config.yaml
train_examples: 98430
image_size: 96
horizontal_flip: true
targets: ["finding"]
num_classes: 4
activation: "gelu"
patch_size: [4, 4]
am_softmax_margin: 0.2
adamw_lr_other_params: 0.00073
steps: 8900
epochs: 11.6
lr_schedule: "poly"
warmup_steps: 260
weight_decay: 0.01
Rows from block 8 of a small image embedding model, named by matrix and row number. Rows with one number belong to one neuron. Each number is 200 + 30 x the weight over its row's rms, rounded and kept within 0 to 999. All counts start at 0. After the name is the row's rms in percent of the matrix's.
After each neuron's rows are labels from the 100 images, of 14976, where the neuron reaches its highest value: "strongest on" is what is common among them. Only what is clearly more common there than usual is listed. The data: retinal OCT scans (Kermany 2017). In brackets: how many of the 100.
# fc1: MLP up (model.blocks.8.mlp.fc1.weight, 1024x256), inputs 0-127
# fc2: MLP down (model.blocks.8.mlp.fc2.weight, 256x1024, transposed), outputs 0-127

fc1.488,061,181,178,193,133,232,197,235,172,194,204,221,213,183,194,155,167,232,189,240,212,212,176,193,212,225,179,247,224,191,219,189,213,214,185,203,211,197,203,221,215,233,156,218,188,143,247,158,120,214,181,212,225,164,196,202,152,188,198,194,185,189,237,207,172,232,235,187,207,259,192,206,226,244,178,181,232,179,224,138,215,237,190,202,195,251,156,238,221,224,160,210,211,223,212,218,220,195,234,223,182,180,217,205,223,215,202,151,155,200,270,222,218,257,177,161,177,199,178,193,202,215,225,199,176,227,172,215,235
fc2.488,058,196,214,210,203,158,195,210,176,237,200,215,203,196,142,158,214,217,267,234,287,187,161,194,231,170,206,188,227,198,197,217,207,199,215,240,193,184,218,213,184,143,212,193,192,156,202,200,230,165,225,230,234,217,183,172,241,196,239,239,195,152,200,213,150,185,172,159,243,189,190,214,273,200,245,176,252,138,188,230,239,188,159,140,215,222,186,213,242,176,152,223,206,205,137,223,140,220,206,183,201,204,207,217,233,166,283,194,250,177,239,190,216,196,197,167,218,192,182,221,163,198,208,208,159,227,250,160,154
strongest on: finding: choroidal neovascularization (85)

fc1.525,091,247,170,226,241,175,201,200,156,236,175,212,219,194,193,241,220,237,238,194,176,181,178,218,214,210,198,209,197,195,205,177,212,224,237,221,219,208,173,205,154,183,236,174,160,201,233,153,205,139,234,197,141,165,175,242,223,168,174,200,146,203,138,245,220,154,217,201,187,197,195,167,214,180,153,215,203,216,183,180,242,199,203,189,214,208,271,239,201,189,137,221,212,207,194,179,208,193,178,231,229,237,184,199,233,185,152,202,214,166,160,184,204,179,194,183,151,215,235,182,241,216,241,198,219,256,275,220,213
fc2.525,096,254,166,170,201,203,235,229,203,255,190,206,162,196,193,249,143,219,215,194,208,166,179,159,211,225,196,234,191,235,250,196,160,239,185,186,195,166,153,216,216,192,189,204,225,189,176,193,182,202,170,225,188,250,189,163,206,176,228,191,166,178,197,223,153,214,224,230,190,191,198,208,243,194,238,181,173,231,143,178,211,171,211,196,186,235,257,143,202,259,262,206,229,250,167,201,188,185,153,232,249,158,180,194,239,116,230,216,197,183,251,224,165,184,166,210,249,173,219,121,183,148,162,191,180,227,169,212,215
strongest on: finding: choroidal neovascularization (89)

fc1.343,155,192,235,255,176,268,173,167,197,216,204,178,304,182,268,232,245,150,217,222,184,168,173,221,198,194,236,206,211,160,206,187,211,200,231,249,153,246,140,205,229,201,208,214,210,291,244,177,177,180,266,207,231,204,234,203,231,204,207,216,214,184,137,190,237,213,245,176,196,185,220,216,169,208,230,227,186,174,187,193,202,161,203,147,172,225,209,236,187,220,148,200,176,199,175,234,202,166,200,215,242,217,192,198,157,233,202,237,252,199,231,170,230,256,197,206,231,148,187,180,212,207,205,201,214,185,205,211,154
fc2.343,154,172,181,200,230,227,201,173,202,275,201,190,205,171,166,175,218,184,218,177,189,210,201,200,155,228,156,232,143,185,215,190,206,263,203,258,156,177,184,212,279,242,203,175,129,236,231,187,205,226,173,191,228,221,174,188,169,184,226,176,190,184,203,181,196,162,229,216,126,185,227,171,214,189,230,204,245,248,166,202,173,173,204,214,161,128,188,224,178,220,196,169,167,219,202,182,261,189,211,143,176,228,181,129,173,169,190,166,251,223,162,178,184,218,202,179,205,139,185,202,199,181,223,233,210,203,185,233,238
strongest on: finding: normal (100)

fc1.177,051,172,253,233,214,190,252,187,216,208,189,195,221,192,229,219,143,209,158,209,259,206,192,173,175,252,231,168,190,140,170,180,188,240,201,205,201,210,183,229,188,238,232,177,184,178,202,228,172,211,148,158,146,190,155,190,160,185,230,193,231,161,218,212,229,174,234,174,204,224,215,161,229,179,175,110,138,187,206,176,146,180,197,180,293,190,228,206,170,214,188,190,216,176,119,193,232,182,193,203,195,188,226,197,177,197,243,161,206,183,143,194,193,286,188,173,199,201,198,212,190,207,214,205,194,204,184,206,195
fc2.177,052,194,176,241,184,174,218,180,206,199,160,237,239,173,166,197,212,168,187,180,147,162,210,249,196,232,189,216,199,205,231,239,257,198,222,203,235,240,176,250,191,165,143,230,140,186,173,239,224,188,147,185,199,226,216,215,212,174,208,216,221,166,145,253,249,199,196,173,169,165,207,196,209,258,187,220,229,201,163,209,201,170,168,193,241,180,171,167,238,219,207,180,170,222,233,211,240,182,162,228,241,232,162,243,194,184,231,183,210,187,194,162,178,220,225,222,241,179,211,182,186,158,201,144,201,201,226,262,170
strongest on: finding: normal (99)

fc1.172,064,209,218,235,185,238,229,257,147,207,215,191,162,197,217,168,182,217,197,237,209,150,147,230,151,195,214,158,199,194,220,211,188,240,219,182,193,183,191,246,150,187,175,242,176,241,237,152,185,179,210,197,192,146,212,216,205,167,176,198,234,147,158,205,211,199,209,214,187,156,233,224,181,173,228,208,237,168,203,195,267,181,146,169,201,202,170,139,186,171,227,214,227,228,149,238,156,235,241,225,245,190,230,165,184,230,197,181,176,227,227,178,177,194,209,172,215,214,245,168,185,255,212,227,207,177,167,236,270
fc2.172,073,199,109,182,188,257,226,198,218,185,194,185,245,198,196,175,213,201,275,214,244,179,181,211,175,141,180,182,227,170,181,210,206,234,208,232,203,222,186,180,207,216,149,195,184,146,165,195,204,242,226,205,196,236,198,187,263,242,243,182,179,218,176,198,138,193,228,227,170,194,186,98,250,259,174,194,249,193,203,211,218,208,249,209,237,160,210,221,227,220,173,254,192,191,208,241,196,236,183,199,196,214,217,168,181,204,210,205,177,105,232,214,169,201,185,156,178,247,190,189,152,193,203,172,177,202,185,198,182
strongest on: finding: choroidal neovascularization (99)

fc1.11,064,173,204,184,225,177,206,229,180,248,234,184,228,166,156,173,131,214,182,259,235,175,224,145,250,230,162,195,199,168,210,266,201,160,175,177,200,147,168,194,262,198,219,225,194,172,223,183,165,206,182,172,251,211,189,157,136,144,189,177,189,168,202,188,196,176,171,200,206,180,192,185,152,217,195,228,198,155,230,225,199,191,194,217,224,203,160,200,161,182,245,178,191,213,233,194,186,185,213,196,219,242,212,205,151,218,228,214,158,190,234,198,126,143,178,200,151,150,265,186,194,228,267,211,229,204,198,289,194
fc2.11,063,184,182,176,245,182,191,240,247,182,153,172,196,234,161,137,172,198,237,207,156,210,236,213,202,225,151,169,263,234,214,204,194,209,180,218,250,158,152,255,229,217,177,186,218,199,223,212,227,133,210,169,172,221,202,133,215,271,224,188,223,179,170,202,248,252,170,208,247,210,214,204,187,222,240,220,192,204,184,229,195,227,236,190,227,187,187,172,208,179,236,181,209,171,200,209,175,235,181,191,160,247,189,226,180,245,219,171,255,207,197,194,225,174,241,179,224,230,179,183,247,217,230,169,224,171,219,166,161
strongest on: finding: choroidal neovascularization (99)

fc1.617,087,213,233,184,146,231,211,224,221,227,205,230,236,161,187,173,188,224,203,166,186,190,243,169,162,169,161,183,198,195,134,176,218,215,189,247,154,265,231,204,214,221,175,183,159,169,211,153,166,211,155,187,139,175,201,222,213,184,237,186,190,128,169,196,186,126,175,226,166,240,186,206,183,123,173,182,178,185,229,162,216,207,200,215,210,188,221,230,185,152,156,220,256,232,197,229,194,238,237,177,189,199,219,251,171,242,246,173,200,231,259,133,240,174,147,205,231,230,222,279,183,230,193,216,244,208,199,236,185
fc2.617,089,233,212,158,218,180,209,156,203,144,253,266,222,213,150,224,150,203,177,206,190,220,179,178,194,200,202,241,222,179,218,157,198,231,227,205,215,208,220,136,145,219,222,239,219,151,152,218,209,179,189,183,245,222,201,240,207,193,243,237,204,172,158,158,227,195,219,211,208,224,213,213,193,189,216,255,219,202,248,188,187,192,251,202,156,163,193,143,223,230,170,220,205,193,255,250,185,184,232,136,163,208,196,177,217,226,216,149,207,191,195,142,224,198,158,255,198,221,248,230,151,248,151,184,183,209,175,259,213
strongest on: finding: normal (99)

fc1.632,101,186,230,193,253,166,190,258,166,247,229,220,179,187,183,192,189,193,284,239,177,236,229,200,165,159,179,195,218,153,208,233,247,224,224,192,216,189,216,236,221,207,188,204,207,164,228,204,174,189,178,159,243,158,187,192,205,175,202,199,211,200,149,199,204,221,208,180,134,147,194,239,197,146,196,266,229,177,214,224,243,141,205,244,199,234,261,204,224,225,264,189,187,169,207,203,184,216,214,214,190,208,158,185,190,214,208,242,176,229,172,167,206,178,210,196,201,165,192,199,165,188,171,169,182,177,212,215,197
fc2.632,104,210,205,121,156,205,209,181,183,219,218,176,217,178,184,211,240,195,204,212,157,222,225,233,218,205,218,193,206,157,180,213,267,188,217,169,253,267,201,246,199,219,189,170,224,205,157,206,204,195,207,174,160,185,152,188,190,219,238,160,226,185,204,224,226,213,181,153,240,174,237,224,182,168,245,170,224,189,221,239,225,215,166,184,169,188,237,170,246,207,200,179,215,165,249,181,216,186,214,266,212,241,269,278,208,176,218,193,226,192,241,192,215,165,195,132,176,146,194,187,199,157,243,250,166,212,224,187,170
strongest on: finding: normal (100)

fc1.51,106,199,265,205,218,205,217,259,272,184,180,178,199,144,154,188,190,217,225,183,162,251,216,195,180,219,274,211,174,137,191,171,228,259,209,131,140,208,169,215,205,292,197,201,171,247,176,244,239,176,162,174,214,233,217,248,184,200,233,220,198,221,171,199,188,196,224,190,163,137,201,184,250,182,241,131,150,152,165,176,170,159,223,188,176,183,169,245,203,222,214,180,174,248,226,182,198,212,172,127,171,177,126,179,189,234,141,200,150,193,196,222,187,233,226,180,151,171,120,181,210,242,208,177,195,198,195,198,184
fc2.51,099,248,244,219,221,261,144,143,221,205,142,180,209,154,206,213,172,220,235,188,230,210,218,201,181,210,205,169,170,217,207,218,203,222,240,231,223,210,183,213,231,172,162,172,217,245,176,183,184,148,206,207,132,212,215,166,172,192,216,198,177,224,198,212,236,193,168,238,187,208,162,166,185,194,264,201,225,189,229,179,184,224,182,167,190,203,128,223,194,197,194,171,158,211,203,233,205,162,188,209,250,175,207,206,219,168,213,240,234,222,211,188,231,160,211,245,168,244,239,231,219,207,149,180,218,186,109,140,159
strongest on: finding: diabetic macular edema (52)

fc1.667,113,211,216,215,200,184,197,185,192,252,241,157,209,185,215,140,211,204,236,259,160,173,188,230,215,162,223,213,193,160,225,194,182,202,187,180,222,205,184,200,224,238,186,203,174,204,194,177,200,163,167,244,221,184,260,178,229,187,221,217,186,182,156,242,251,240,209,153,151,164,164,158,193,284,148,170,188,170,211,215,187,160,178,260,186,164,224,183,260,208,191,163,213,175,195,222,212,214,221,217,210,175,210,168,217,211,167,154,148,174,215,210,190,180,195,162,150,185,204,192,186,189,232,227,192,196,188,167,205
fc2.667,114,185,257,169,139,183,213,218,226,257,194,200,180,282,199,161,162,205,236,202,169,197,222,224,243,214,234,193,180,231,191,195,156,153,209,226,110,171,257,247,220,195,223,194,243,273,223,203,164,210,196,195,196,171,208,202,234,170,188,181,210,173,203,187,204,202,230,180,154,195,203,209,193,240,212,174,182,237,205,212,176,226,186,158,206,249,175,219,196,201,189,176,212,181,205,201,208,228,208,178,219,235,178,144,178,203,195,213,210,178,215,170,178,194,225,208,220,171,174,230,161,189,209,145,212,173,204,182,209
strongest on: finding: normal (94)

fc1.186,107,252,151,190,215,189,197,228,212,253,167,188,215,183,194,174,192,194,215,226,207,205,192,232,174,209,210,180,190,200,213,189,199,193,198,216,196,190,264,216,172,222,225,153,218,158,205,234,155,207,190,171,226,222,242,148,155,167,183,207,164,191,202,181,171,172,170,207,218,174,164,225,152,275,108,271,191,194,213,223,192,180,167,158,200,225,196,192,216,189,254,165,181,263,197,199,226,180,197,271,235,195,253,161,206,209,169,191,252,148,212,224,226,203,229,201,240,174,230,217,151,151,245,176,165,170,150,144,188
fc2.186,108,179,168,176,156,214,162,201,181,242,169,225,190,160,210,211,245,204,191,243,192,237,208,192,214,264,227,199,160,147,170,214,212,169,191,201,170,247,188,191,253,195,214,241,160,210,195,177,173,229,165,218,171,187,101,208,201,221,207,145,227,212,184,227,177,224,242,236,183,212,196,213,235,177,201,165,230,252,185,220,218,159,217,207,198,191,161,206,218,166,178,199,216,158,231,194,212,183,176,215,183,224,196,251,178,253,224,150,166,169,199,216,206,201,279,150,190,172,161,143,237,159,188,241,219,163,241,229,234
strongest on: finding: normal (100)

fc1.490,079,195,196,167,171,105,181,201,200,180,222,210,193,199,200,211,136,221,205,203,260,216,209,212,205,204,236,202,184,209,146,253,237,230,168,206,221,187,164,247,190,208,225,254,211,199,182,228,254,227,181,233,222,221,217,183,217,228,179,193,177,213,150,213,175,190,202,241,167,192,173,224,216,175,206,220,182,191,247,176,206,157,225,213,262,192,211,195,155,158,193,166,175,203,168,163,213,229,239,216,145,174,159,248,183,177,203,273,223,152,194,186,158,199,184,212,241,264,194,202,229,175,255,207,232,175,159,224,160
fc2.490,077,223,219,183,185,212,202,222,188,247,251,255,221,176,205,209,192,191,224,244,207,202,171,201,208,194,145,225,204,225,232,241,237,213,206,199,191,193,203,204,170,152,196,192,195,202,225,165,197,201,185,190,172,160,178,214,169,220,204,208,171,157,183,184,165,243,220,226,159,231,155,228,165,172,208,200,167,247,200,155,193,232,225,206,223,202,203,232,184,241,218,193,190,199,181,203,194,206,223,202,271,191,178,246,223,207,201,196,187,240,216,174,151,208,214,271,253,242,224,172,200,222,154,247,218,218,217,168,193
strongest on: finding: choroidal neovascularization (69); finding: diabetic macular edema (30)