From a checkpoint of a small image embedding model.
Model: norm layernorm, activation gelu, depths [3, 3, 3, 3].
Data: 98430 training examples, 11.6 epochs.
Rows from block 4, named by matrix and row number. Rows with one number belong to one neuron. Each number is 128 + 24 x the weight over its row's rms, rounded and kept within 0 to 255. All counts start at 0. Numbers have three digits each. After the name is the row's rms in percent of the matrix's.
# fc1: MLP up (model.blocks.4.mlp.fc1.weight, 512x128), inputs 0-127
# fc2: MLP down (model.blocks.4.mlp.fc2.weight, 128x512, transposed), outputs 0-127
fc1.128 100:099165149112054176123135112079110146112110118122090082160161139136120154111118124119149172123141162123128147146153142125107157163128102130097145102100163161112132121143102089145121153144116118100184126156165099126101136145117127133154128115158112111141127126108122155149093147164142100136145123162160119100137143096112120118109128167113069133120122155162113092143105152105112154134099
fc1.129 125:137123111183092127144095116113151115128117122142117106129146137167149119149087138174105125100110123130147129096126179094114125143133094171159120149168140107139148090137106087106156113110129125134139118146145109152095117113108098126150111104170116149125145100144132112130147124063134114173152158139131142111129086095174107143119153166083104115123144102119135166073154162133136163152119
fc1.130 105:133117157112149128084121135142108112097146134095126078168122173130149129112153112164101135103122137113148130126168119184134129123176127114142106117156141084088130163061116149106169130116163093170124125140173111172144103135153143126114144124111113135119121170126161123149091090133096151147127126159115133139161097098077113127142141170109140092121125132146139109159106121111117115112110
fc1.131 102:152142120096107137105145129086135105126087130145163141101117141123148136141117151183125165117182152134063096094120102136135146122110121119079157111126095093147114124122145126128150140110110125119097170113124124162116204157119128170164105109163150106126088126113090142111159080140128078131136134118133128133108103114140142138155188118096157145135119106148131133123125111123151144116156
fc1.133 152:121134089089108133165100131093147140141139137150125165126139109150137129165146137161101099117185110151148129175143150156129121134119132115150164105125092119105082109127138111141087143111151132138149138127133086138108145099141121122155129131152137142118095178116105134120150143117121149108083136131115134108164131111125109126132038147125121142140112132149151039077142119131174135123128
fc1.134 038:118090133158165132139116170110146158156135141161170109154149107153128105095141127145147134124075175065130106092143125101125146157110149104120141127138194121098127112127174156082113150157127099113140102140112085120143133120157086156149149110136141162107111134078094121115154094134137086120120146160136146127127118123092150149127098098123132113117104130125111131119126187116124151134139
fc1.135 089:122139122119120135145155105099141117168132131107134102099096121158150163112115160164109152059151194106135104092137132140161102134151131121140097130138120158154156100100151147133157122132159124172130113117133085138090166135119125110136122125101115107128069148082079111135130112132117153108107109126105160116096088130124167163122140107154142079131139159115148155093125153150151142135149
fc1.137 141:124135143130100104134159134144085129135123119157144154130135137152119150163111124128134132134104095152085133151104117145167141166107136109117140175112105122139103170108106171092085163136122122132102128110096138134169092187127066156110123105174111099137096077141097139139119112125118120128125145094148105125056160143141154121115149116134147141127136160146089134148126114104125122122186
fc1.138 085:115142158170092084146150110082170114154089155156108115089158079128153143152154088146116142136096124125105141155107151133144127091161167133122111114130114101133123146121110145129069092144099137141068161114166127114110131134157114129131116077121117139119161104116136165123105093150145140131137156131138104095129146105149129098118155149107149138115120144153142136133143095138194136105154
fc1.139 128:157133125112105130187146144129174108147106148156095153117168115124151135133140077145110085140144160150092120107131115130161141109107121113132121096135173145137101118122096136125138185132121157102161114093107143076108141121139147136118152120094127110124120114113111083106120155136179128115113146156149103179123111096114116169110113125135149130103054138169136130157140130087146122143103
fc1.141 080:124112174164118108150143152086175118052142149162131132128107125112134154116107122131098139175149142143121089107159121130092118100120188144162130121125143120127144076094116118138122077170120132156145106125097092129118136079163155143149104121138091123110091112137112131153139139139135103152137118130148092135130138111143149123160118148096125109115141133164133129106075157166118112149163
fc1.142 106:171136096163158144118085115115115109130107118151135110114112117115139121151080158155171116089127144135147106145187170075083128135164150149101082124154135169118128151106092150156142135097111118122133137109112092142127138134130097135106136155127088127139156150123149111115124172137094132125181150123145087113181114102130124099148095131156126142126095111126089155132141162107137101128106
fc1.143 127:164120095131105144100115142126127182097153128106109120131135155108130102096126109125151115088100157111134131140160131134126130131115156108137084111126156110120134128100088145075107152126191136099081139114130121129146117134153127090154140101093149129181128124122190168111105099126147132154149167127165116120109133117111119134130108166119167120144108098083170149132133116116146190119164
fc1.144 052:123110080126146136146127125155070104100084114129108136167154127151072141181125081071136141095124159096103157128109139140148117118151152144126099135155142163144126125189129135116144109130127136143141121138151106146144129128150089157136144099151094159103115158102166083107119106158116132167132103109116087127132148110114109160108168135158151121106106128119167114107137103155115112125154
fc1.145 114:101125138104119116119114127152147146149176144151114147100109121109146101098130092129113149135096118173119178143108172144154170116091135109122127156090110124125146129117158102156104149113127155107119069087139107135106132103126121144173137143068107149149089146114130138106160133107145110128192105156120113094098105118149113174132125159088130121137121135119118145152114160175145170125109
fc1.146 091:140137102133135129103118152163142131113118144176126095104113095091125129147162110148146142129100106127128195126136171174113131131103105114124123147128156129105109129114083139140169089112123119087114182093152116131139146131123127143162094129204111116123125139101164072139142144180112101133125157125115166151117100103085129118101151141114105093148101109167116112118125150116128131133160
fc1.147 081:123114090111121136148136144087150104128088123149143147070125136070125148165125104126135120084159133139148132117141183121085140136107147154079129167142142133121117121135125090108121135143139127102131099095142094121159121111079152147080133131127126101126136149132093106114160077142122135186155139127096136136122119101143135103140145152132173125128101182171129143118134140117146176173130
fc1.148 076:135101117141157143122135138138067118106108143133184122078171157097138107140123103127125111133118126080136134156114146114102109154064129142168079131121108104139115114120136178112129168117165139111075151157140154109112182123157128119091103080088135134153103125125100152136096171122129140146129123146173115162110129113105126135097154128145128143112111153143140167118136130160134149127137
fc1.149 133:136109150128138124126111095132073144100145124122148158137136139164184074097123149164125164158146112091174125112107122120147127145088095131139133130168113134111110140142091171131101142136146142125096119088137147128095128112135076112138122109137119073145141144125113109185137116115109152157173155182135121103097151107114104120146142098081129140179151128129149092131119145124132119112100
fc1.150 079:118138166156152164105053125137153151152125113155142094105156155147171137117070155098162170167123122123123098130104115146188130156136108125121136178142130179111097127123137122088094113073143120140141123119146140103152129142157100130098165139111139092132109077128096102161126153129135158119133107141124099172126118098119153138131104113102117109141124111132105140114121124121124117128103
fc1.151 093:158098152112182106140094143138155138122126135127135146146143097120127108142102091132120090100113097114111100118142123157117146111118134146133114105160178106169107124105150126146135121101120134121119131085150119147139131134131107090118161116151141128119105179166155127121091127114110118096103133151099174109116135124165095140102118142080192108098132169118152129165208121165132099135109
fc1.153 048:139070129110109153153149176112133168145155157122136147122179138145173104138186112128098121129131127105088148122152080120146089090127118138155142155137122111113143148120155139127109140139150124142146116095110099145141144092147122149152144115154119110146105115128173163159120133150108114148173109096175114090113132141126120131107128086103076151106116130120138080137092097115113083145110
fc1.154 070:164100147092122132142072129124133195109130125077154127164097146136138119154110140131089120128084124106141110089181141108133164151140084087123115134166154142165145132093118102132129115103153129130157144137156108112148110149134110131151124095130168139145104174152135088110102087120116128136151179151112134129086110102131148166115141120134162136089112099119130154102140135149139098115128
fc1.155 075:124131125165180164127147124143130125126212153110145139165163123122151091124062158123116090138118146082128127125163136113117159123120072154144147140130143161108097133126124121121129132122139142092172113115089115184139149121148108078120103117077099113114162126143149129116155139123105131132163099136124097144123105102118110135098150119112118106122094096125140135112170153113131139166136
fc1.156 146:124117136115099178118108138127148148154100129160136116077121148094192128080141122129124103181127127119122150136135114154116148145131105146182104164129124146150120140118145083091136109143157134147119140122135124135106094150136075136098126134114104140087127154186140112135167152137109133109129165153117158118105076096135155134107121129131097165116159158110077115106163142107096108118103
fc2.128 114:156117071128137170153138145122149127112127118140157159071109167142126147178102140139157128129127139146125083127166152123115143112156125119162146143143126078109121153109083137162111155131147168120154120149094106111128140168150130121097126116111131097149125152104148145114103089143131166103132112107129128160170186087160148109102140096136099151129107077113099136141107147135153085129118
fc2.129 133:095149099148136134136157098102163111132150122156167126152155127120155154118143165131112129147139148169124121133109074122142144148112123124159116104113129113138182113125127114103118120136113121121108129138141125160099142159176153165090143049167158156079061097148142145121128137129135149111138191163130139120142140173135136127127158109133150109145129117113096164138105143157160125102146
fc2.130 095:130164121121132091147134140117148149181098117096139142090197138128111084153121156119145143099098127100104152165128118130086096071119111098140121140106164132117149065162170136117132134191135121163143152120081137112069129134132146089094142164149132122173130134117128131137140148146134124144145111121125124117096110122130160131163144118134155118168153108116133149138139113130113112143103
fc2.131 097:117151098160152114102162099129132138114182129146094085102140109141124120133113143150136112156125124105174108121099090103088101113120142119129116122152154149114103119115092152117168172116131142109148112102143110121124109132180136106138151134126135114138086122101128107094059123126165162117157133129129061117139130176119115158130111160168096121099154116118106129145131108162098102165092
fc2.133 158:151137114118171124097088130156157133112124104115143174110081133128125121119059138128166160094136123139161101124146108093139140135133118111100140106122158136150173123137106118178130105097162149109140144144109092150132137092138130138126138151134087177128146124141132155140117093127085104137129144111138131132131159080127116149148095112170094064159159098108137149123102104154128101085126
fc2.134 038:131147116073093128139185163146139133152097100140131196131130111130147152135119141145158083110124137147115117154141124122121156163157091155119131113133119135115075147100088157152124091132139150152161139128102140122096148154120118103121123139114128145108129151082102133123141132128125209170150148133135119184145120112097135124169124162099098094112092124121120102100121134139093137101118
fc2.135 108:139087127110134127116153047092147098100178149121121107121164132142144127104131135119079131131120139102100146138114067150147126131100117110150069126122116130116083120094170133140148103135088070099145128122094135122150146120141110109179111113112147130105116134121102131123093147098096144146151095102149126075112105123130131117089128122117095155136116109152145131122167108134103119137094
fc2.137 147:125152124101178150136102095132124131085120093132149144105108134164099122163113091137163125135146093137075098150087093107144136155140130118146160125129138117116123120171117133135158111090124111130130140123116105145106118068158150187138157136120138115108098059160140155136117150147106113125155135105100112086146138153128161105122087106144152126115121163103122140154173127129110109168100
fc2.138 085:135136149164103125144131107121132102063091096138101116104132131177124119126123152109123132148087091111167117145080119133123085179124108157130101119145124089137120149130137107139149079148155111082147134119188111137140107133101097130140156134142126114120120117137115102153132155119156114111110104094097111088089111090087144122130128091127067131077154125138093101154146118119107127127122
fc2.139 124:136121122150116090110092134143112134079097113130147130131121100115132110103143125087137094119153127151140078120107096153136137120125128091124103161118103099086137101135165142135146145128130143140135137144116146108185198132124154132175082127117150177180156115145107161104144113091116106130105129115151114128087139102100137133159142145139099158126147081144108089095116109160118110087097
fc2.141 076:127139157107150114132139133114127166099119132114129102127193111160164107172125117114167155155151112166096180144130171146117121120149155150112159130147134104099167129131150105096102117139125116145174135115101148114160121084111124146144133137135152090189113133140097101168088157089170138117157139136095145135113122124139159109149153144116104071142126118119136077121101120117111144143136
fc2.142 120:088115136172138149167145158120125130114130126159093089149118158136159132105127130119116124166125136158142123122089071134143137114114175132137109112133106143117142089129094147176090163127174093137108119111120123098106095108153131119125163129071178125122120154100132112139119149123086087093087105130152119078092130127123142124113185141103122115128118123090172141158141133149145141138124
fc2.143 126:096127162153115136147118099126198168128108129149142107113171141139142085087127135086120113124126134146134110131092110144125124121112158136180151160088117129121129131126116152132100111144132102157140122160098117152123126164128162129115143116130129107149118116150136150114124115165118149073103150128112121133118142164165137106140123094136118156171117067149132155229136144132160149135115
fc2.144 054:168103123110118106151108119109124075124103140127098141149130127121134146158108133101130121140187106145145131145140177141133098132132099164166110174168123150158122094104128174138120166104114121169092103116127168128127109104132133109190104149075186128128137134131145144136134087140133185128118116076140123127134168099138130125128117119106119124131106118125111171162104158115110137089125
fc2.145 128:113135104147117118169151146128102115090112130159119150099171124151130147144095111098152151176123109131122068111108146125160143134135124107190111162125110079103111095173153138119123105137159141141083138150160103114130115099179158131176127121175129144169129104122130130145146169153118116146107132093090144148156128108126137138129126146125189149168109154117126126127102109100142132105141
fc2.146 091:115092136180136150157152143164164086127112120123156117123132147130140109124171150148116078124154127152114135139154111120145115133111151149151123104203124115133128139147114117118123120105088153140175098117097158153089106133142130130090109123118126114105145090132181122161179165107122096148110114161105157147134107137136171116092093151126159090142163115110136124137079102114105147110127
fc2.147 092:117129138126133117151069106164159147123092099077131130155120164138135160161138082116113167143196159114098123165139105153114141105125118119090161122120071150104132104120114161102136092136116124155110140153139102176139152132107127114154157113133112112162130109105155111145105117126114130119139153098093123141102107075151118074154142130128162134123111121122128143134137120148159142183109
fc2.148 080:166118155148082119075138143101107119167122129145113135137120107110115130114089120119112117096134155169152127148105136107174115105097130182137110095099090166091079096093152108143113165093105145131165176159113112123089154131104159121155131142134121130123151065156118144133112151105118095118141124133128071124137139143128105124126085099148135145156105126152127107115112090141120118123122
fc2.149 126:150128110111148140115138118122141129165134123157108142138148153167083166106141131115088127157123144122095093145135158149123125148152155136132158117084111121093115107109184071119100103142142108121114139143115129112133146073131099139157154122119122108114125138171162144144096177162107114135140154111156134129144123158149120110140143109157156140130194128077129155172108127117100080156081
fc2.150 087:149111110135152096096109160135090110189131135139121106132158110070136111144136111098151141098155153095143111134156154098126143105140133110161146118103151074130141117138115104131128132115130134113137093137120169138144100137136162158135139106135144140140116111124128090118135158105129107124113097101152158175087170162095125101160120174138106105099110109115148086169123089161127180099099
fc2.151 095:119125068128098129138123114105147102119115099108128164135109072126192142125148104156120147099121134109124118135155133125112129129138076121149174129100133121147120118160138118166090077165070130108113111143108100109129097118166152137173209161141119121138133139101179117131121121106119126119166128126158122096118133128100149102137110138131117146095110128136143148160136152167122120159145
fc2.153 055:186144142110154120090109143079120147147125138123142163171132107112122119174124181145101148128109122128095141121144111125161103098104081151106157146174122146102107123134135116152100082119115151121114114143136114170127133130124120164131075116143164101103105163111117141153098112122113140123127169120117160172099141167104168155124106109150172145140118138131155105140133128097078097148133
fc2.154 102:128139119152113165153137128144096109138137100133157094103137101095135181088132056115113115133141114149105104125157108154116150137116120161120160154083142096196086131142126120087146135137112082121095151099165120136117143175129132126146141166139101116135107105135123126107151098126110158125131177141140138145139079137111127105167110154172107127159132105140128108158117148134120087115155
fc2.155 092:101140122117123170163127131129122141125132145136152132144111164133131178114138127108063107132108108146091141144126127133141132167119129095137134112111142108116175149160136127144184140143175187134165152145149125106072103145095162125130129110116164123158132140163140127132103164108154151061096180132145114123132178153121118121139158121129142149136090132112156154107152137164117097113107
fc2.156 134:082141141128103116160127097136124111112128106161150109112138072131109128140113139158069102136112163092179143107136131128129126145121140144075126142079103118168155129127073189123097135103116126113122115133135112144109129115150137129098103129160117153097100128168079080137170135123109101146108148116151163141091108144168136125110133151116141130132148112108179147112125107099144148092125